From a checkpoint of a small image colorization model.
Model: 11.4M parameters, 40-pixel images, norm batchnorm, widths [64, 128, 192, 256].
Training: soap at rate 0.0019, batches of 128.
Data: trained on Sentinel-2 satellite tiles (TerraMesh), 10.9 epochs.
Rows from block 12, named by matrix and row number. Rows with one number belong to one attention dimension. Each number is 128 + 32 x the weight over the matrix's rms, rounded and kept within 0 to 255. All counts start at 0.
# v: attention value (model.decb.0.2.attn.v.weight, 192x192), inputs 0-191
# proj: attention output (model.decb.0.2.attn.proj.weight, 192x192, transposed), outputs 0-191
v.123 [151 132 137 122 139  91 135 134 129 164 143 148 110  89 104  78 135  96 144 109 101 141 130 182 104 135 154 130  64 139 162 169 135 140 103 145  51  87 145 204 141  98  91  86  87 117 117  99  98 160 153 107 150 188 110 148  91 144 168 116 107  83 103 124  96 130 106 131 101 125 125 111 155 160 141  66 158 121 110  91  97  99 125 162 119 100 111 133 106 134 111 131 123 101 137 150 151 164 136 113 103  73  75 125 166 194  86  76 109 119  67 130 101 137 169 142 163 129 133  98 125 145  94 135  73  92 105 129 112 165 142 136  96 116 169 116  55  55 140 135 138  93 141 119  80  98 140 136  94 136 100  90 116 125 143 141 157 143 135 173  92  84 151 139 150 150 144 155 136 154  85 145 143 132 186  98 140 190 147 122 110 128 124 148 162 156 111 131  93 100 143  94]
proj.123 [126 113 113 111 121 137 179 110 138 111 105 138 114 167 139 138  98 134 139 118 123 104 100 149  91 135 141 109 145 122 104 131 135 119 125 124 150 152 118 133 123  93 129 118  93 189 115 189 115 152 110 175 127 121  71 128 101 145 100 100 125 111 109 128 146 156 143 171 164  94 140 114 145  85 146 126 123 120 131 130 119 126 132 126 128 128 149 132 108 101 136 115 117  75  86 135 139 118  86 116  99 141  88 129  98 131 157 134 194 112 128 125 130 118 163 166 110 129 129 167 143  92 119 147 171 151 125 106 101  92 152 158 117 155 111 127 134 156  80 125 103 104 114 132 146 136 103 138 142 128 141 176 131  98 110 116 113 119 169 165 121 134 124 155 133 151 130 139 131 120 137  90  81 100  93 137 173  92 136 177 102 177 116 158 138 137 131 152 128 169 145 124]
v.124 [107 137 102 140 142  81 117  69 147 180 158 105 172 156 107 153 139 109 122 105  96  85 174  96 139 133 153 114 137 119 117  70 113 115 134 148 158 139 146 130  55  81 131 118 180 103 113 120 120 176 158 132 118 168 111  96 138 134 150 120 132 100 120 113 146 139 116 127 136  99 159  97  55  91 156 128 191 130 131 100 178  93 101 118 157  75 159  72 124 156  80  89 132 178 147 153 148 132  89 105 101  84 127  94 148 123 140 136  99 116  84  97 130 104  97 130 149  92  94 134 132 147 110 105 125  92 127 139 144 134 118 150 120 155 133 106 155 146 139 110 181  96 105 120 127  86 124 145  94 115 117 156 130 140 107 103 139 142 150 147 112 143  77 122 135 132 116 115  91  73 128 133 133 149 155 124 140 162 155 151 163 134 143 147 119 116 125  99 153 136 134 120]
proj.124 [177 151 166  86  87 157 161 130 102 106 133 147 170 142 129 177 131 111 157 181 121 189 149 137 120  83 185 109 137 128 130 126 162 150  92 130 140 140 146 109 150 102 122 114 129 135 136 171 104  86 100 104 130 104 143 107 134 103 115 153  97 114 150  97  94 163 138 137  95 140 120 168 162 144 135 113  85 128 133 133 166 137 133 144 108 111 158 131 156 128 136 138 162 123 135 101 109 127 134 149 145 145 115 119 163 117 152  86 137 109 142 168 120 117 171 118 131 145 110 127 134  95 102 126 122 161 130  91 111 147 114 154 113 115 135 143 154  95 124 136 100 152 153 153 112 113 132 109 116  90 143 127 132 125 144 153  85 102 149 123 164 131 124 118 147  59 137 124 151 119 117 118 121 156  98 121 130 107 113 124 110 155 117 143 123  85 161 187 116 143 138  89]
v.125 [136 119 161 141 142 102 131  89  98 141 132 124 144  74  89 180  85 108 101 108 142 126 148 147 129  46 114 132  84 199 125 125  92 111 179 131 122 149 152 128 158 137 122  72 150 155 130 131  91 127 152  97 181 194 128  88  83 133 183 150 120 118  56 139  79 100 103 120 108 103 122  87 112  93 148 100 152 134 113 110 145  95 147 115 113 112 152  65  88 166 102 123 110 132  99  96 121 152 189 153  53 115 138  99 122 174 125 115 126 116 135  96 138 129 132 149 126 136  85 126 142 170  95 122  78 128 126 144 193 105 130 154 187 168 137 108  90  67 191 110 107  98 144  91 100  43 138 169 112 139 182 142 148 155 184 139 153  90 112 120 133 168 120 130 191 149 127 112 134 150  96 170 120 180 166 130 125  85 163 160  90 109 116 163 219 132 140 171 143 141 122 126]
proj.125 [165 140 110 102  92 110  88 149  91  94 101 173  58 112 194  95 188  89 142 123 101  68 123 124  99 105 136  95 125   5  95 102 127 131 107 115 152 143 149 129 122 136 118 155  81 176 166 149 114 103 143 147  72  71 125  78 154 129 172  96  89 117 151 114  92 179 198 141 124  62 132 177 127 162 149 165 121 170 150 132 185 121 155 141 134 158 151 140 144  89 131 138 111  91 129 148 100 150 132 133 140 156 132 169 126 163 108 113 142  87 121 125 141  40 124  78 141 126 156 115 138 141 109 169 177 134 125 124  99 141 150  87 104 111  96 164 118 105 100 167 131  67 116 135 113 105 114 176 109  73 152 180  76 111  69  71  63 141 122 127 156 111  72 112 134 150 151  96 202 106 148 144 139 112 130 110  82 123  94 131 142 164 123 156 121 111  91 120 125 101 105 124]
v.126 [125 114  91 180 114 160 126  98  69 128 188 122  91 115 191 168  68 171  89 163 146 133 116 158 155 125 203 170 153 141  98 189 155 113 152  98 140 158  82  68 162  76 111  49 165 171 116 149 164 141 128 195 152 159 179 125 210 105 180  67 179 132  68  61 195  98 138  59 109 122 104 158 126 115 115 164 157 118  53 131 131  92 109 116 183 190 127 183  90 173 136  84 119 161 138  96 121 129 102 148 105 134 105 179 172  86  97 150 137  99 125  68 168 162  94 153 108 154  79 171 158 102 135 134 139 207 112  90 167 118 143 140 184 198 125 150 101  88  90 122 135 144 122 108 108 149 120  92 134  66 103  72 120  83  83  78 132 123 135 117 106 145 157 182 126  93  87 171 105 168 145  89 113 176  88 133  75 122 216 148 115 106 113 113 127 110 149 164 130 185 173 117]
proj.126 [181 122 195 112  80 115 160 149 117 137 128 139  87  96  77 132 139 128 185 114  94 132 122 118 128 110 142 143 110  75 148  82  79 122 117 113 148  81 119 153 111 121 138 144 152  58 165 134 111 153 159 132 116 117  92 171 136 183 105 113 122  74 189 142  73 124  71 125  95  39  98 114 128 114 131 125 140 128 128 175 150 164 119 116  96 136  92 133 163 106 139 129 121  95  96 153 109 121  81 144 127 116  88 152  79 124 119 105 141 148 126 166  83  55 131 123 146 117  85 147 171 124  82 137 118 166 161 143 123 165 181 122 101 142  81 149 152 142  74 137 179 128 111 131  72  95 109 173 144 164 140 149 107 115 139 148 131  74 125  86 126 102 131 190  63 178 110 107  76 110 114  72 121 113 163 129 116  91 162 101  94 134  59 168 121 124 139  94 149 139 107 131]
v.127 [162 153 126 121  91 173  55  79 132 163 153 105 157 153 115 100  79 106 112 115  82 108 114 101 132 109 180 157 110 141 141 135 119 119 181  90  98  86  73  94 155  94 147  95  54 136  83 112 119  78 106 133 143 133 137 157 146 148 116  44 115 136 132 110 186 103 132  62 103 110 181 206 166 131 156 213 104 166  91  76 112 151 141 130 190 166 135 161  73  56 138 173 157 163 180 111 151 199  97  58 104 131 177 121 140  90 116 173 100 124 180  75 123 158  95 161 125 117 111  79 125 114 105 160 178 219 119 140 101  84  81 122  24 116  97  78 144  90 163 117 139 132  66 103 117 195  23  90  86 106  76 191 127 176  60 102 110 142 200 133 140  51 152 161 121 118 106 140 142 105 116 114 123 105 161 158 139 174  89 136 129  98 120 104 104 195  78 120 147 157 147  97]
proj.127 [110  55 144 157 154 130 119 134  93 139 174 121 110 145  87 148 106 133 137 233 126 166 111 170  83 117 105 181 125 164  95 104 157 148 144 117 158 108 129 148 186 116 189 163 170 114 132 135 163 193 171 146 160 146 141 190 120 126 161 119 138 112 180 181 134 159  81 138 172 105 132 107 158 157  99  70 129 124  86  92 134 143  90 104 100 123  86 164 186 206 146 112 149 109 127 119 140 129 116 190 125 133  87 126 127 179 150  93 122 121 140 173  92 130 114 144 104 113 108 185 148 139 126 129 106 141 148 137  81  87 173 144 120 217 122 116 165 142  98  77 141 191 107 159 160 104 185 122 128 158 164 135 114 140 164 137 124 149 150 138  85 148 113 152  57 142 152 120  90 162  89 122 101 146 141 111 167 124 168 102 129 131  98 170 127 148 175 122 101 150 125 142]
v.128 [118  95  86  91 139 125 132 135 134 118 147 117  44 134  95 122 169 130 121 114  87 110 113 120 163 156 154  86 128 109 164 103 151 125  69 105 106 185 159 166 103 129 146 115 161  74  89  98 164 126 135 188 138 137 152 132 104  93 164 122 172  52 147 133 128  29  56 154 108 119 137 226 107 149 114  83 161 122 122  61 154 156 115 101 177 128  65 148 160  89 138 124 133 138  90  62 140 175  49  98  83  85 129 117 104 116 170 200 141 121 106 152 130 162 127 156 141 125 113  87 110  80 127 122  99 126 100 130 110 166 164  96  96 140 156  43 104 161  72 123 161  78 147 141 123  91 194 107  71 171  75 176 145 132 110 127  87 144  47 153 163  98 142 110 113 129 195 121 141 117 230 131 153 172 107 171 127 169 117 132 139 160  97  84  83 137 133  64 131 146  99  83]
proj.128 [ 92  81 132 116 135 137 167 123 108 147  86  81 167  77 148 101 123  91 140 109 145  77  78  96  81  91  98 150 117  99 140 139 139 102 152 125 134 159  75 149 150 131 147 115  87 134 164 140 110 100 150 128 136  92  76  95 178 110 181  89  86 113 166  83  84  64 165  40  91 131 150  96 214  81 159 117 103 141 214  90 150 170 160 142  74 133 142  85 135  64 119 128  66  38  82 164  84 126 128 112  87 156 119 165 178 177  91 147 118 129 115  85 230  82  88 108  62 131 157 140 170 105 146 128 120 112 154 162 117 156 115  79  93 130 126 100  84 131  97 103  37 113  61 145  85 129 171 158 106  72 179 157 159  88 110 126 163 164 116 137  76 114 150 138  95 137 112 152  96 116  47 126 180 127 122 140 125 110 121 116 213 121 160  99 131 190  83 163 157 156 121 126]
v.129 [199 144 129 108 122 148 140 124  99  86 148 106 108  65 113 113 117 177 139 113 116 120 107 115 137  84 138 160 175 139 136 147 137 116 134 125 143 160 152  71  94 196 151 128 155 126  99 100 161 120 102 124 143 138 164 139 131 100  78 150 184 168 149 103  88 131 131 108 184 111 152 151  68 115 135  31  96 132 149 107 108 208 160 109 133  77 170 143 151 187 113 111  85 176 118 148 140 139 131 140 168 112 158 170  83  60 126 102 115 154 100 180 121 113 169  83  80  85 152  95 127 116 136 157 107 171 164 154  92 136 170 156 130 117 112 147 128 125 110  95 101 119 156 133 144 113 138 127 119  88 109 128 114  27 131 113  82 125 149  78 140 157 102 125  53 141  89 166 149 143 101 127  76 218 139  63 100 145 140 163  87 103 150 138 131  68 139 146 114 125 102 157]
proj.129 [126 134 177  98 105 106 104 100 147 143 108 131 105 183 157  54 130 162 131 109 148 168  57 115 104  65 134 154 115  62 164 173  68 134 128 121 129  84  99 109 132 141 183 126  80 107 144 131 242 159 191 115  91  95  90  91 171 200 126 111  91 141 136 111 123 144 167 177 157 145 141 175 195 151  67 132 105 125 126 100  85  58 146 163 155 159  96 126 116  63 118 147 124  98 117 196  73 136 104  10 106 131 121 180 140  87  95 110 146  83 130  87 141  95  70 125 157  98 102 110 143 162 116 171 132 119  69 157  84 103 119  95 188 136 110 127 130 141 103 131 179 117 130 114 133  99 142 158 158 134  93 107 148  66 114  52  85 149 119  99  85 132 161 128 160 204  87 186  89  82 106  85 143  77 134 135 170 173 131  92 135 149 185 125 137 170 131  83 191 105 195 122]
v.130 [156  98  84 126 140 138 159 115 138 216 129 117 127 174 152 109 140 121 110  88 134 158 120 177 132 108 121 173 132 100 157  93 142 115 171 124 162  98 203  97 136 137 159  88 122 149  78  74 111  88 122 130 155 182 145 104  75 104 118  58 163 150 151 105 141  48 141  97 153  79 118 187  59 120 129 138 115 124 108  95 135 147 162 149 112 192 125  96 110  86 144 119 127 153 164  99  96 120 109 124 139 145 110 100 118 164 154 133 167 147  98 140  61 137 155 146 114 139 155 146 151 173 127 121  94  93 133 172 129 100 119 102 158 146 108 101 194 143 130 118 131 155 122 170 111 109  93 137 112 117  40 158 107 118 148 139 144 156 144 170 105 104 119 120 118 139  41 142  83 106  98 114 179 122 137 148 138 103 101 159 141 120 148 138 111  86 117 163 137 150 130 127]
proj.130 [117 212 148  88 119 104 104 152  95  88  78 151 132 104 142 114 160 146 141 135 160 128 145  99 157 114 163  90 153 129 139 107 158 122  88 137 115 213 105 179 124 120 103 152 151 135 116 152 101 122 130 115 144 111 122 151 104 131 121 171  53 129 128 164 137 198 108 111 107 122 149 129 133 182 105 132 138 146 114 105  96 150 112 175 172 136 125 131 188 140 155 139 143 166  69  75 119 125 178 168 170 152  96 227 174 101 121 104  60  72  69 183 136 131 161 138 113 159 114 133  90 140 136 147 111  95 189 103 124 140 188 133  85  78 161 169 180  51 168 156 154 188 158  49 130 172 125 209 117  91 107 148 115 150 137 177  95 145 130  88 163 139 129 134 115 123 171  98 215 153 204 134 169 167  93 122 109  77 129 128  77 128 136 118 159  77 126  94 120 148 159 107]
v.131 [140 124  98 108 136 172 127 135 140  70 190 132 140  65  90 148 115 162 121 171 142 157  90 140 144  79 112 115  88 162 128  77 125 139 141  87  96 179 123  98 115 143 148  99  83 114 146 115 113 136 112 143  99  93  73 170 146 111 191 133 156 112 165 135 130 141 142 191 110 157 112 155 128 104 170  80 152 125 121 122 120 112 110 125 149  83 157 132 140 158 103 126 134 131 106 131 110 164  45 127 164  56 135  99 148 131 124 138 102 110  96 147 130  71 126  89 135  93 112 114 112 115 154  94 133 119 136 108 109 139 175  87 125 141 110 107 117 180  98 118 143  88 115 137  93 126 151 160 148 187 172 145 128 162 122 126  97 161 103 119 205 161 133 100 142 130 161 145 169 167 104 105 132 190 133 149 126 153 177 159 128 125 114 128 116 163 127 105 106 118  95  94]
proj.131 [141  88 138 166 163 143 121 108 134 122 122  97 149  97 122 113 118 162 106 153  93  43 114 145 119 133 115 163 146  70 118 160 103  92 131  90 159 120 110  84 133 126 148 117 123  86 123 135 138  84 172  98 144 101 109   9 146 154 126 128  77 156 104  70  69 101 133 144 114 132  89 168 180  82 111 112 115 158 178 126 145 148 192 118  79  86 124 102 137  74 140 130 109 157 149 163 102 104 172 110 104 180  90 172 104 143 128 120 150 130 168  23 146  57  87  52 134 108 151 145 127 124 148 148 149 138 127 106 136 142 114  71 136 153 126 125 106 155 131 122  76 116 112 222  79 122 122 126 138 100 144 167 155 110 100 119 120 174 171 179 135  90 144 144 134 171 101 101  78  47 106 123 138 116 134 157 161 153 112  79 138 158  89  87  82 133 113 157 203 145 104 113]
v.132 [100 136 175 139 134 180 148 146 108  87  90 179  92 113 105 140 118 172 199 166 118 164 161 104 148 175  83 159 110 107 114 175 109  77 120 123  99 164  74  90  89 205 120 124 126 192 106 178 125  89 130  73 210 112 150 123 160  62 138 135 141 155 172 128 138 161 136 129 141 160 123 113 171 120  65 113  95  76  79 161 103 105 154 147  76 102 138  82 122 160 144 174 149 134  85  81  76 112 121 122 161 183 144 159 154 140 120 110 120 114  94 143  79 123 141 139  81 165 107 120 120 128 120 183 130 118 131  82 118  85 111 145 116  96 120 120  93 160  72 142  90 141 126 181 172 120 110 104 171 109 174  62 115 143 147  94 141  65 149 117 121 130 130 131  46 138 129  97  99 171 154 118 150 119 161  99 132 105 129  95 150 136 122 164 134 123 127  96 151 106 108 127]
proj.132 [132 174 153 135 198 109 141 114  96  78 217  87 132 208 127  91 125 112  90 145 120  97 110 113 107 161 103 119  89 146 123 123  77  94  94  92 139  82 110 119 178 149 127 141 114  92 139 125 158 116 110  99 115  87  74 131 160 185 112  71 207 143 103 110  73 130 121 135 143 156  91 120  56  86 151 189  97 180 108 155 133 115 154  96 167 132 118 130 104 118 109 147 155 149 147 169 112 137  68  79 115 116 123 109  75 100 131 100 168 138 150  65 159 135  84 121 164 116  97 186  96 145 175 202  89  99 114 162 196 159 177 212 162 165  90 185 127 150 128 146 196 130 147 102 206  65 139 105 123 192  81 151 150 127 115  94 118 237 158 123 109 111 143 121 149 138 149 132 124  99 123 146 107  60 150  95 220 168 120  99 105 149 109  95 116 118  62 120 163 140 158 141]
v.133 [ 92 131 105 129 146 146 183 112 124 169 147 138 154 119 113 118 115 102 106 128 112 119  78 159 123  86  93 127 118 170 130 137 150 149  99 109 127 153 163  83 100 154 131 132 147 107 116 144 149 117 127 108 155 134  97 160 117 152 110  97 117 105 158 103  99 134 161  81 140  92 122 145 164 124 135 172 142 143 142 134 133  72  96 154 148 173 140 117 156 113 156  87 135 107  80  84 103 118 161 107 105 163 165  91  63 118 114 161  83  78 128  99 111 125 144  94 125 132 130 165 129 112 157 131  99 154 128 111 100 127 118  94 183 140 144 139  84 100 103 114 178 114 125 152  84 124 166 147 138  97 160 178 130 103 136 146  91  47 127 168  92  66 137  92 135 135 142 154 147  70 112 118 116 162  88 131 178 156  96 133 120  80 182 120 124 119  91 167 121 138 171 147]
proj.133 [138 110 146 122 145 121  75 143 143  82 126 138 121 159 127 134 146 146 108 139 138 158 142 140 179 158 145 104 137 135 120 180 133 140 189 135 119  87 120 176 109 160 126 114  79 150 115 119 181 120 109  96 168 109 183 124 163 169  99 134 147 110 128 178 147 189 105 179 136 158 111 153  74 103 115  80 114 114  55 104 123 153 122 103 157 110 129 152 128 138 156 104 142 167 171 104 119  87 144 137 143 130 102  78 113 148 100 141 102 112 134 120 124  80 126 162 149  97 121  94 117 193  88  95 146 143  96 130 146 106 137 133 116 129 146 115 143 120 151  93 144 112 142 140  98 120 125  86 116  99  98 101 161 166  82 166 146 131 125 112 134 105 111 121 158 176 164 127 112 155  99 156 104 102  99 127  82 151 143 128 146 115 132 133 140 155 114 110 157 137 123 120]
v.134 [ 78 146 108  98  80 100 141 151 111 170 123 245 165 123 141 175 195 112 139 178 123 102 133 140  95 118 112  96 111 120 194 136 167 112  98 137 111 195  84 108 186 153 108 127 119 170 126 168 156 187 124 113 142  68 107 151 135 103 197 125  93 172 126 133 123 117 210 163 133 183 117 125 142 132  64  92 132 191 114 126 109 143  59 158 161 128 109 164  93 139 145 121 111 153 158 125 112  96 162  96 133 173 194 156  94 129 107 143 131 136 193 166 211 202 112 107  85 124 145 170 166 121 159 124 146 140 113  78 139  95 104 160 160 129 113 166 135 169 121 118 103 155 153 124 107 203 154 141 139  94 160 143 115 128 120  65 176 105 108 117 117 117 166 169 133 149 161 161 139   6 102 150 132 122 117  61 162 160  72 157  89 110 165 135 161 151  73 114 125 123 151 104]
proj.134 [217 153 165 162 123 111 211  85 109 143 205  95 101 167 101 155 131 108  98  88 149 159 149  93 161 144 105 143  63 150  98 163 194 111  97 123 122  33 173 151 170 100 119 141 130 138 188 161 113 150 169  39 111 130 145 188 139 223 116  50 168  89 152 109 116  98  50 146  96 144 193 151 152  89 200  42  62  69 140 100 153 150 168  99  76 175 115 133 105 151 146 131 106 133 156 137 116  83  70 151 118 129 107 137  98  78 140 138 174  67 136  96  63 113 118 138 150 156  17  97 141 122 108 177  72  99  88 136 128  88 119 151  99 147 121 131 107 196  56 152 136 104  87 119 124  26  91  90 123 134 136 128  92 140 112 140 161 105 120 188 149 123 123 114 228 139 104 138  57 150  98 105 114 142 167 173 237 177 169 170 160 104 131 159 130 107  84 139 113 171 124 168]
v.135 [159 123 167 141 163  69 153 139 175  82 200 159 147  92 113 188 190 192  85 166 148  27 143 100  74  83 159 137 191  86 174 131 165 109 149 106  75 115 128  85 163  91 122  84 127 194 149 160 152  90 129 169 173 166  78 122  84 129 154 155 122 144  94 102 113 101 114 113 179 158  96 102 136 130 106 102 149 145 122 101 150 125 100 148 175 111 109 122  65 153 162 122 148 117 166 172 180 105 145 118 185 139 152  94 122 102 106 166 147 142 134  73 122 111 127  86  96 143  88 132 109 112 137 113 173 182 161 109 114  95 160 113 172 147 125  97 119 165 107 129 155 159 126  99 116 171 187  79  88 131 116 131 125 111 112 142 196 132 172 148 139 147 144 111 142 100 137 135 219  51 118 205  87 189 134 159  95 138  93 180 137 111 172 116 152 160  94 101 146  94 104 117]
proj.135 [150  71 123 167 121  95 171 128  72 131 140 129 149  88  75 106 109 123 157 142  85 186 107 148 162 119  99 129  87 128 127 169 126 137 124 148 112  32 123 123 129  89  91 167  81  95 163 146 107 178 157 131 136 114 186 145 153 138  53 123 152  87 141 155 225 132  80 109 138 114 146 134 136 108 217 146  98  97 169 129  90 149 121 156 133 177  95 111 150 101 136  57  94 137 139 112 162 156 122 149  99  88  98 108 101 181 114 194 156 111 113 161 186 140 191 137 100  71 148 102 150 149 148 131  80 153  52 155 103 149  77 136 108 103 141 131 130 125 125 117 144  88 123 113  91 118 107 125 111 145 146 113 135 132 153 130 144  87  97 156 155  92 152 163 126 128 125 144 123 105 120 144 120 135 136 167 157 103 143 121 147 132 145 135 128 122 154 157 123 109 113 145]
v.136 [107 179 142 157 108  66 137 124 125 178 142  74 138 122 144 183 115 140 121 145 148  83  63  82  63 161 169 148 204 130  82 136 111  49 143 123 102  87 136 139 129 105 141 134 118 133 153 115  78 119 129 119  99 141  99 124  89 105  45  74 165 154  87  88 115 108 123 130 142  49 131 138  69  56 185 164 174  51 109 112  84 145 136 100 129 132  34 178 103 142 103 117 111 115 176 146 152  93 139 124 148 121 151 131  88  89 120 107 137 125 148 171 167 139 114 127 117 174  57  90 165 159 155 137 118 168 115 125 114  90 142 115 137 161 142 118  80 158 196  91 163 132 128 105 117 141 105  92   3 237 136  92  95  90 112 160 103 115 167 180  92 171 100 117 156 143  74 206  78  90  90 161 138 118 145  33 142  99 131 132 169 138 101 186 109 108 102  31 128  94 111 121]
proj.136 [143 167 136 100   0 124  48 109 107 237  22 171  99  98 119 103 124 194 232 172 228 140 158 215 137 100  49  87  63  66 123  45 191 195  47 100 158 137 159 122 116  94 106 185 151 174  71 164  78 194 121 119  97 140  95 174 106 115 115 140   0 197 133 161 143 141 120 133 127  80 161  45 189 179  81 120 144 137  84 142 157 128 127 189  88 170 191 106 185 135 175 148 123 113  36 120  72 142 122 149  49 111  82 178 194 172 151  93 178  69  86 181  72 149 140 122  66 145 154 163  96 110 102 157 136 159 156  88  81 160  87 105   3  67 107 143 166  87  93 188 146 214 112 148 134 181  58 138 117 171 136 103 144 104 171 195  38 105 132 107 112 122  84 139  89  49 152 111 191 137 160  79 144 208 106 153 138  92 161 167  58 122 100 189 116 137 170 158  85 161 116 154]
v.137 [ 99  44 110 134 127 228 173 105 151 178 139  96 178 111  98 103  78 135  99 126 155  89 138 147 115 121 119 133 169  74 160 134  73 110 141 115 167  44 140 137  89 167 110 119 128 116 126 157 127 128 180 142  33 152 173 138 140 127 115 121  78 104  72 126 114 118  46 135 163 109 175 144 150 220  98 140 175 118 194 139 105 161 130 102 115 160 137 148 133 169 110  62 152 137  99 100 121 144 124 156 119 120  99 161 178 103 121 123 101  99 141 114  70 109 110 157 111 141 108 172  91 112 136 143  93 175 177 118 129 154 107 157 169 194 188  86 157  94 137 141 142 110 155 127 156  67 133 170 148 142 114  74 175 100  94  85  93 100  77  93  89  99  59 135 139 177 120 129  36 122 164  89 133  92 129 165 122 128 109 198 126 112  56 147  86  77 177  96 106 142  87 103]
proj.137 [ 57 195 179  83 219  84 140 137 117 116 142 168 151 127 158 123  97 135 106 118  50 167 128 114 121  99 130  83 106 181 122 176  91 154 151 145 127 162  60 148 138 127 207 212 155 146 137 128 128  50  54 250 156 135 160 139 110 120 159  83 137 194 121 115 106 106 198 129 142 176 143 198 117 100 180 126 108  46 136 111  74 140  98  72 165 116 132 179 167 123 145 158 142 182 134 210 145 179 128  72 116  81 109  78 115 128 178 145 121 114 151 142 173  91  95  72  94  68 100 140 107 132 158 110 206 159 129 191 138 159 118 129 139 169  87 111 129 158 184 124  70  63  90 146  78 152 142 106 131  83  60 121 169 138 128 106 137  99 188 147 131 162 131 139 186  97 139 138 136 131  84 183 113 132 107 110 115 146  35 140 172 121 146  97 115 169  34 118 138 128 141 143]
v.138 [132 192  86 122 133 126 141 146 141 156 126 118 143 131 143 108 214  97 124 115 123 145  78 119 108  86 112 151  97  81 131 134 125 139  63 100 115 104 169 180 175 100 103 118 127 128 145  99 130  99 108 164  84 152 117  72 118 108  99  99 207 178 109  77 170  92 168 119  99  92 133 164 133 117 107 182 150 161 114 155 119 134 142  98 114  69 107 150  96 145  60 114  12 161  94 162 142 134 110 136 178 136 168  90 122 138 156  69 193 155 161 133  72 118 111 123 133 114 142  91 115 136  95 114 180  80 154 211  95 141 134  96 127  96 130 170 106 177 124 117 102 101 126 120 123  98  93 114  77  82  81 200  88 110 113  71 155 165 122 143 151 114 133 138 118 142 147 171 153  91 110 116 129  91 125 136 144  76  65  94 136 158 149 124 135 152 130 117 165  79 197  95]
proj.138 [155 125  86 133  79  82  90 140  97 102 158  95 156 112 124 175  94 144 143 133 170 151 167 129 180 159 149 124  92 195 111  82 185 116  52 148 121 179 150  89 120  71 119 103 184 140 117 143 124 133 158 121  77 184 147 104 139 130 122 170  91  60 127 201  88  89  94 129 137 139 150 123 142 103 126  93 136 102 116 149 139 118 105 105 126 189 117 100 211 195 135 114 149 121 111  44 147 148 182 159 183 164 145 171 156 111 134 117  96 173  80 149  57 112 129 163 122 197 155 136 129 163  83 104 114 156 148  99 123 157 117 129 119 172 138 113 169  67 170 122 113 144 188 146 119 153 104  85 147 130 155 120 148 117 150 228 136  79 152 121 157  42  92 118 145 111 100  95 150 146 200 101 146 130 119 148 102 142 116 213 135  93  90 202 108  65 192 190 137 168  84  98]
v.139 [180 190  59 176 136 141 151 197 119 105 204  61 106 110 177 147 110  98 114 133 180 116 150  73 158  46 212 180 121 128 150  47 160 146 136 123 126 154 103 103 144 158 126 134  83  99  89  59 151 104 158 117 110 102 175 152 116 106 161  78 183 170 138 129 105 126 168 121 177 137 159 132  71 171  90 131 127  87 142 196 193 218  54  73 146 105 135 159 117 152 153 107 114 151 161 149 159  83 133 123 134  75 134 121  99 114 158  98  78 112 151 109 107  96  71 112 140 137 113 139 135 123 151 150  85 219 136 180 119 118 194 120 150 152 121 138 120 138 168 119 103 107 163 129 122 148 117 153 100  91 125 118 104 106  97 158  97 122 127 112 180 138 121 135 151 154 124 184  79 133 107 121 102 154 148  83  94 134 167 147  98 123 145 128  94  90 146  77  99  81  98 162]
proj.139 [145 135 212  60 142 114  67 149 150 143 119 140  92  61  94 142 149 207 165 141 123 134 116 175  75 100  98 112 139   0  87 143 160 103 137 130 114 129  97  58 134  71 108 146  93  90 148 166 156 144 155  90  69 179 112 137 115 125  39  97  69 190 133  44 130 164 142  89 141  72 172 117 155 114 104  79 104 143 126  92 125  83 103 172 146 209 115 101 147 108 149 176 120  87  94 162 179 111 147 127  75 149  97 171 157 170 127 134 153 122 130 118 113  92 143 102 138 164 116 173 138 127 128 153 171 142 115 133 116  92  28 137 128 135  74 157 142 105  84 168 152 150 168 174 146 113 111 147 162 107  95 158 145  79 151 119  30 138 146 110 111 135 103 138 113 169 101 119 119  83 126 114 104 173 117 150 169 119 159 162 107 170 131 149 110 164 139 157 138 169 136 143]
v.140 [131 137 124 110 123  61 110 195 140 133 116 128 165 165 175 182 135 129  96 149 120 155 118 105  74 148 134  93 154 124 133 163 149  94 151 145 110 128 133 180 159  30 134  59 101 112  96  62 131 112 138  86 120 109 142 172 126 127 131 153 111 120  80  83 193 161 150 106 117 115 134 119 137 123 178 170 154  81 158 103 103 157  87 130 158 105 155 141 136  91 122 105  77 140 167 168 104 143 127 178 110 119  52  97 149 125  87  94 165 145 110 120 137 182 165 114 121 112 136 143  89 110 114  92 100 127 112 141 142  85 109 133  93 181 114 156 156 150 146 129  87 103 114 141 159 135 115 141  90 136 107 113 165 118  84 113 106 174 128 163 134 116 106 117 173 134  87  97 134  99  75 139  92  85 134 128 134 135 107 119 129 135 127  84 157  89 175 157 120 156  85 104]
proj.140 [156 103 162  83  52 145 158 101 124 174 136 169 118  92 163 130 142  99 111  86 104 113 123 146 129  86 110 137 121 154 109  92 204 129  70 145 185 165 181 101 115 152 105 137 171 160 153 151  73 131 101 110 111 118 102 107  64 107 111 162 128 104 161 175  96 110  89 131 107  52 125 107 149 130 133 136  84 123 116 137  91 130 128 112 142 138 152 125  99 105 134  71 113 128  85 164  97 147  77  31 101  68 144 183 104 135 129 156  97 107 126 162 130 104  86 133 100  98  93 106 170 118  98 130 121 202 172  77  52 121 138 142  91 105 131 102 101  95  74 182 120 114 134 110  92 126  50 130 101 122 114 142 116 142 167 107 187 132 160 131 127 156 109 114  93 109  81 146 169  88 158  62 120 158 109 149 149 101  93 182 118 103 113  95 110 182 174 128  47 144 135  93]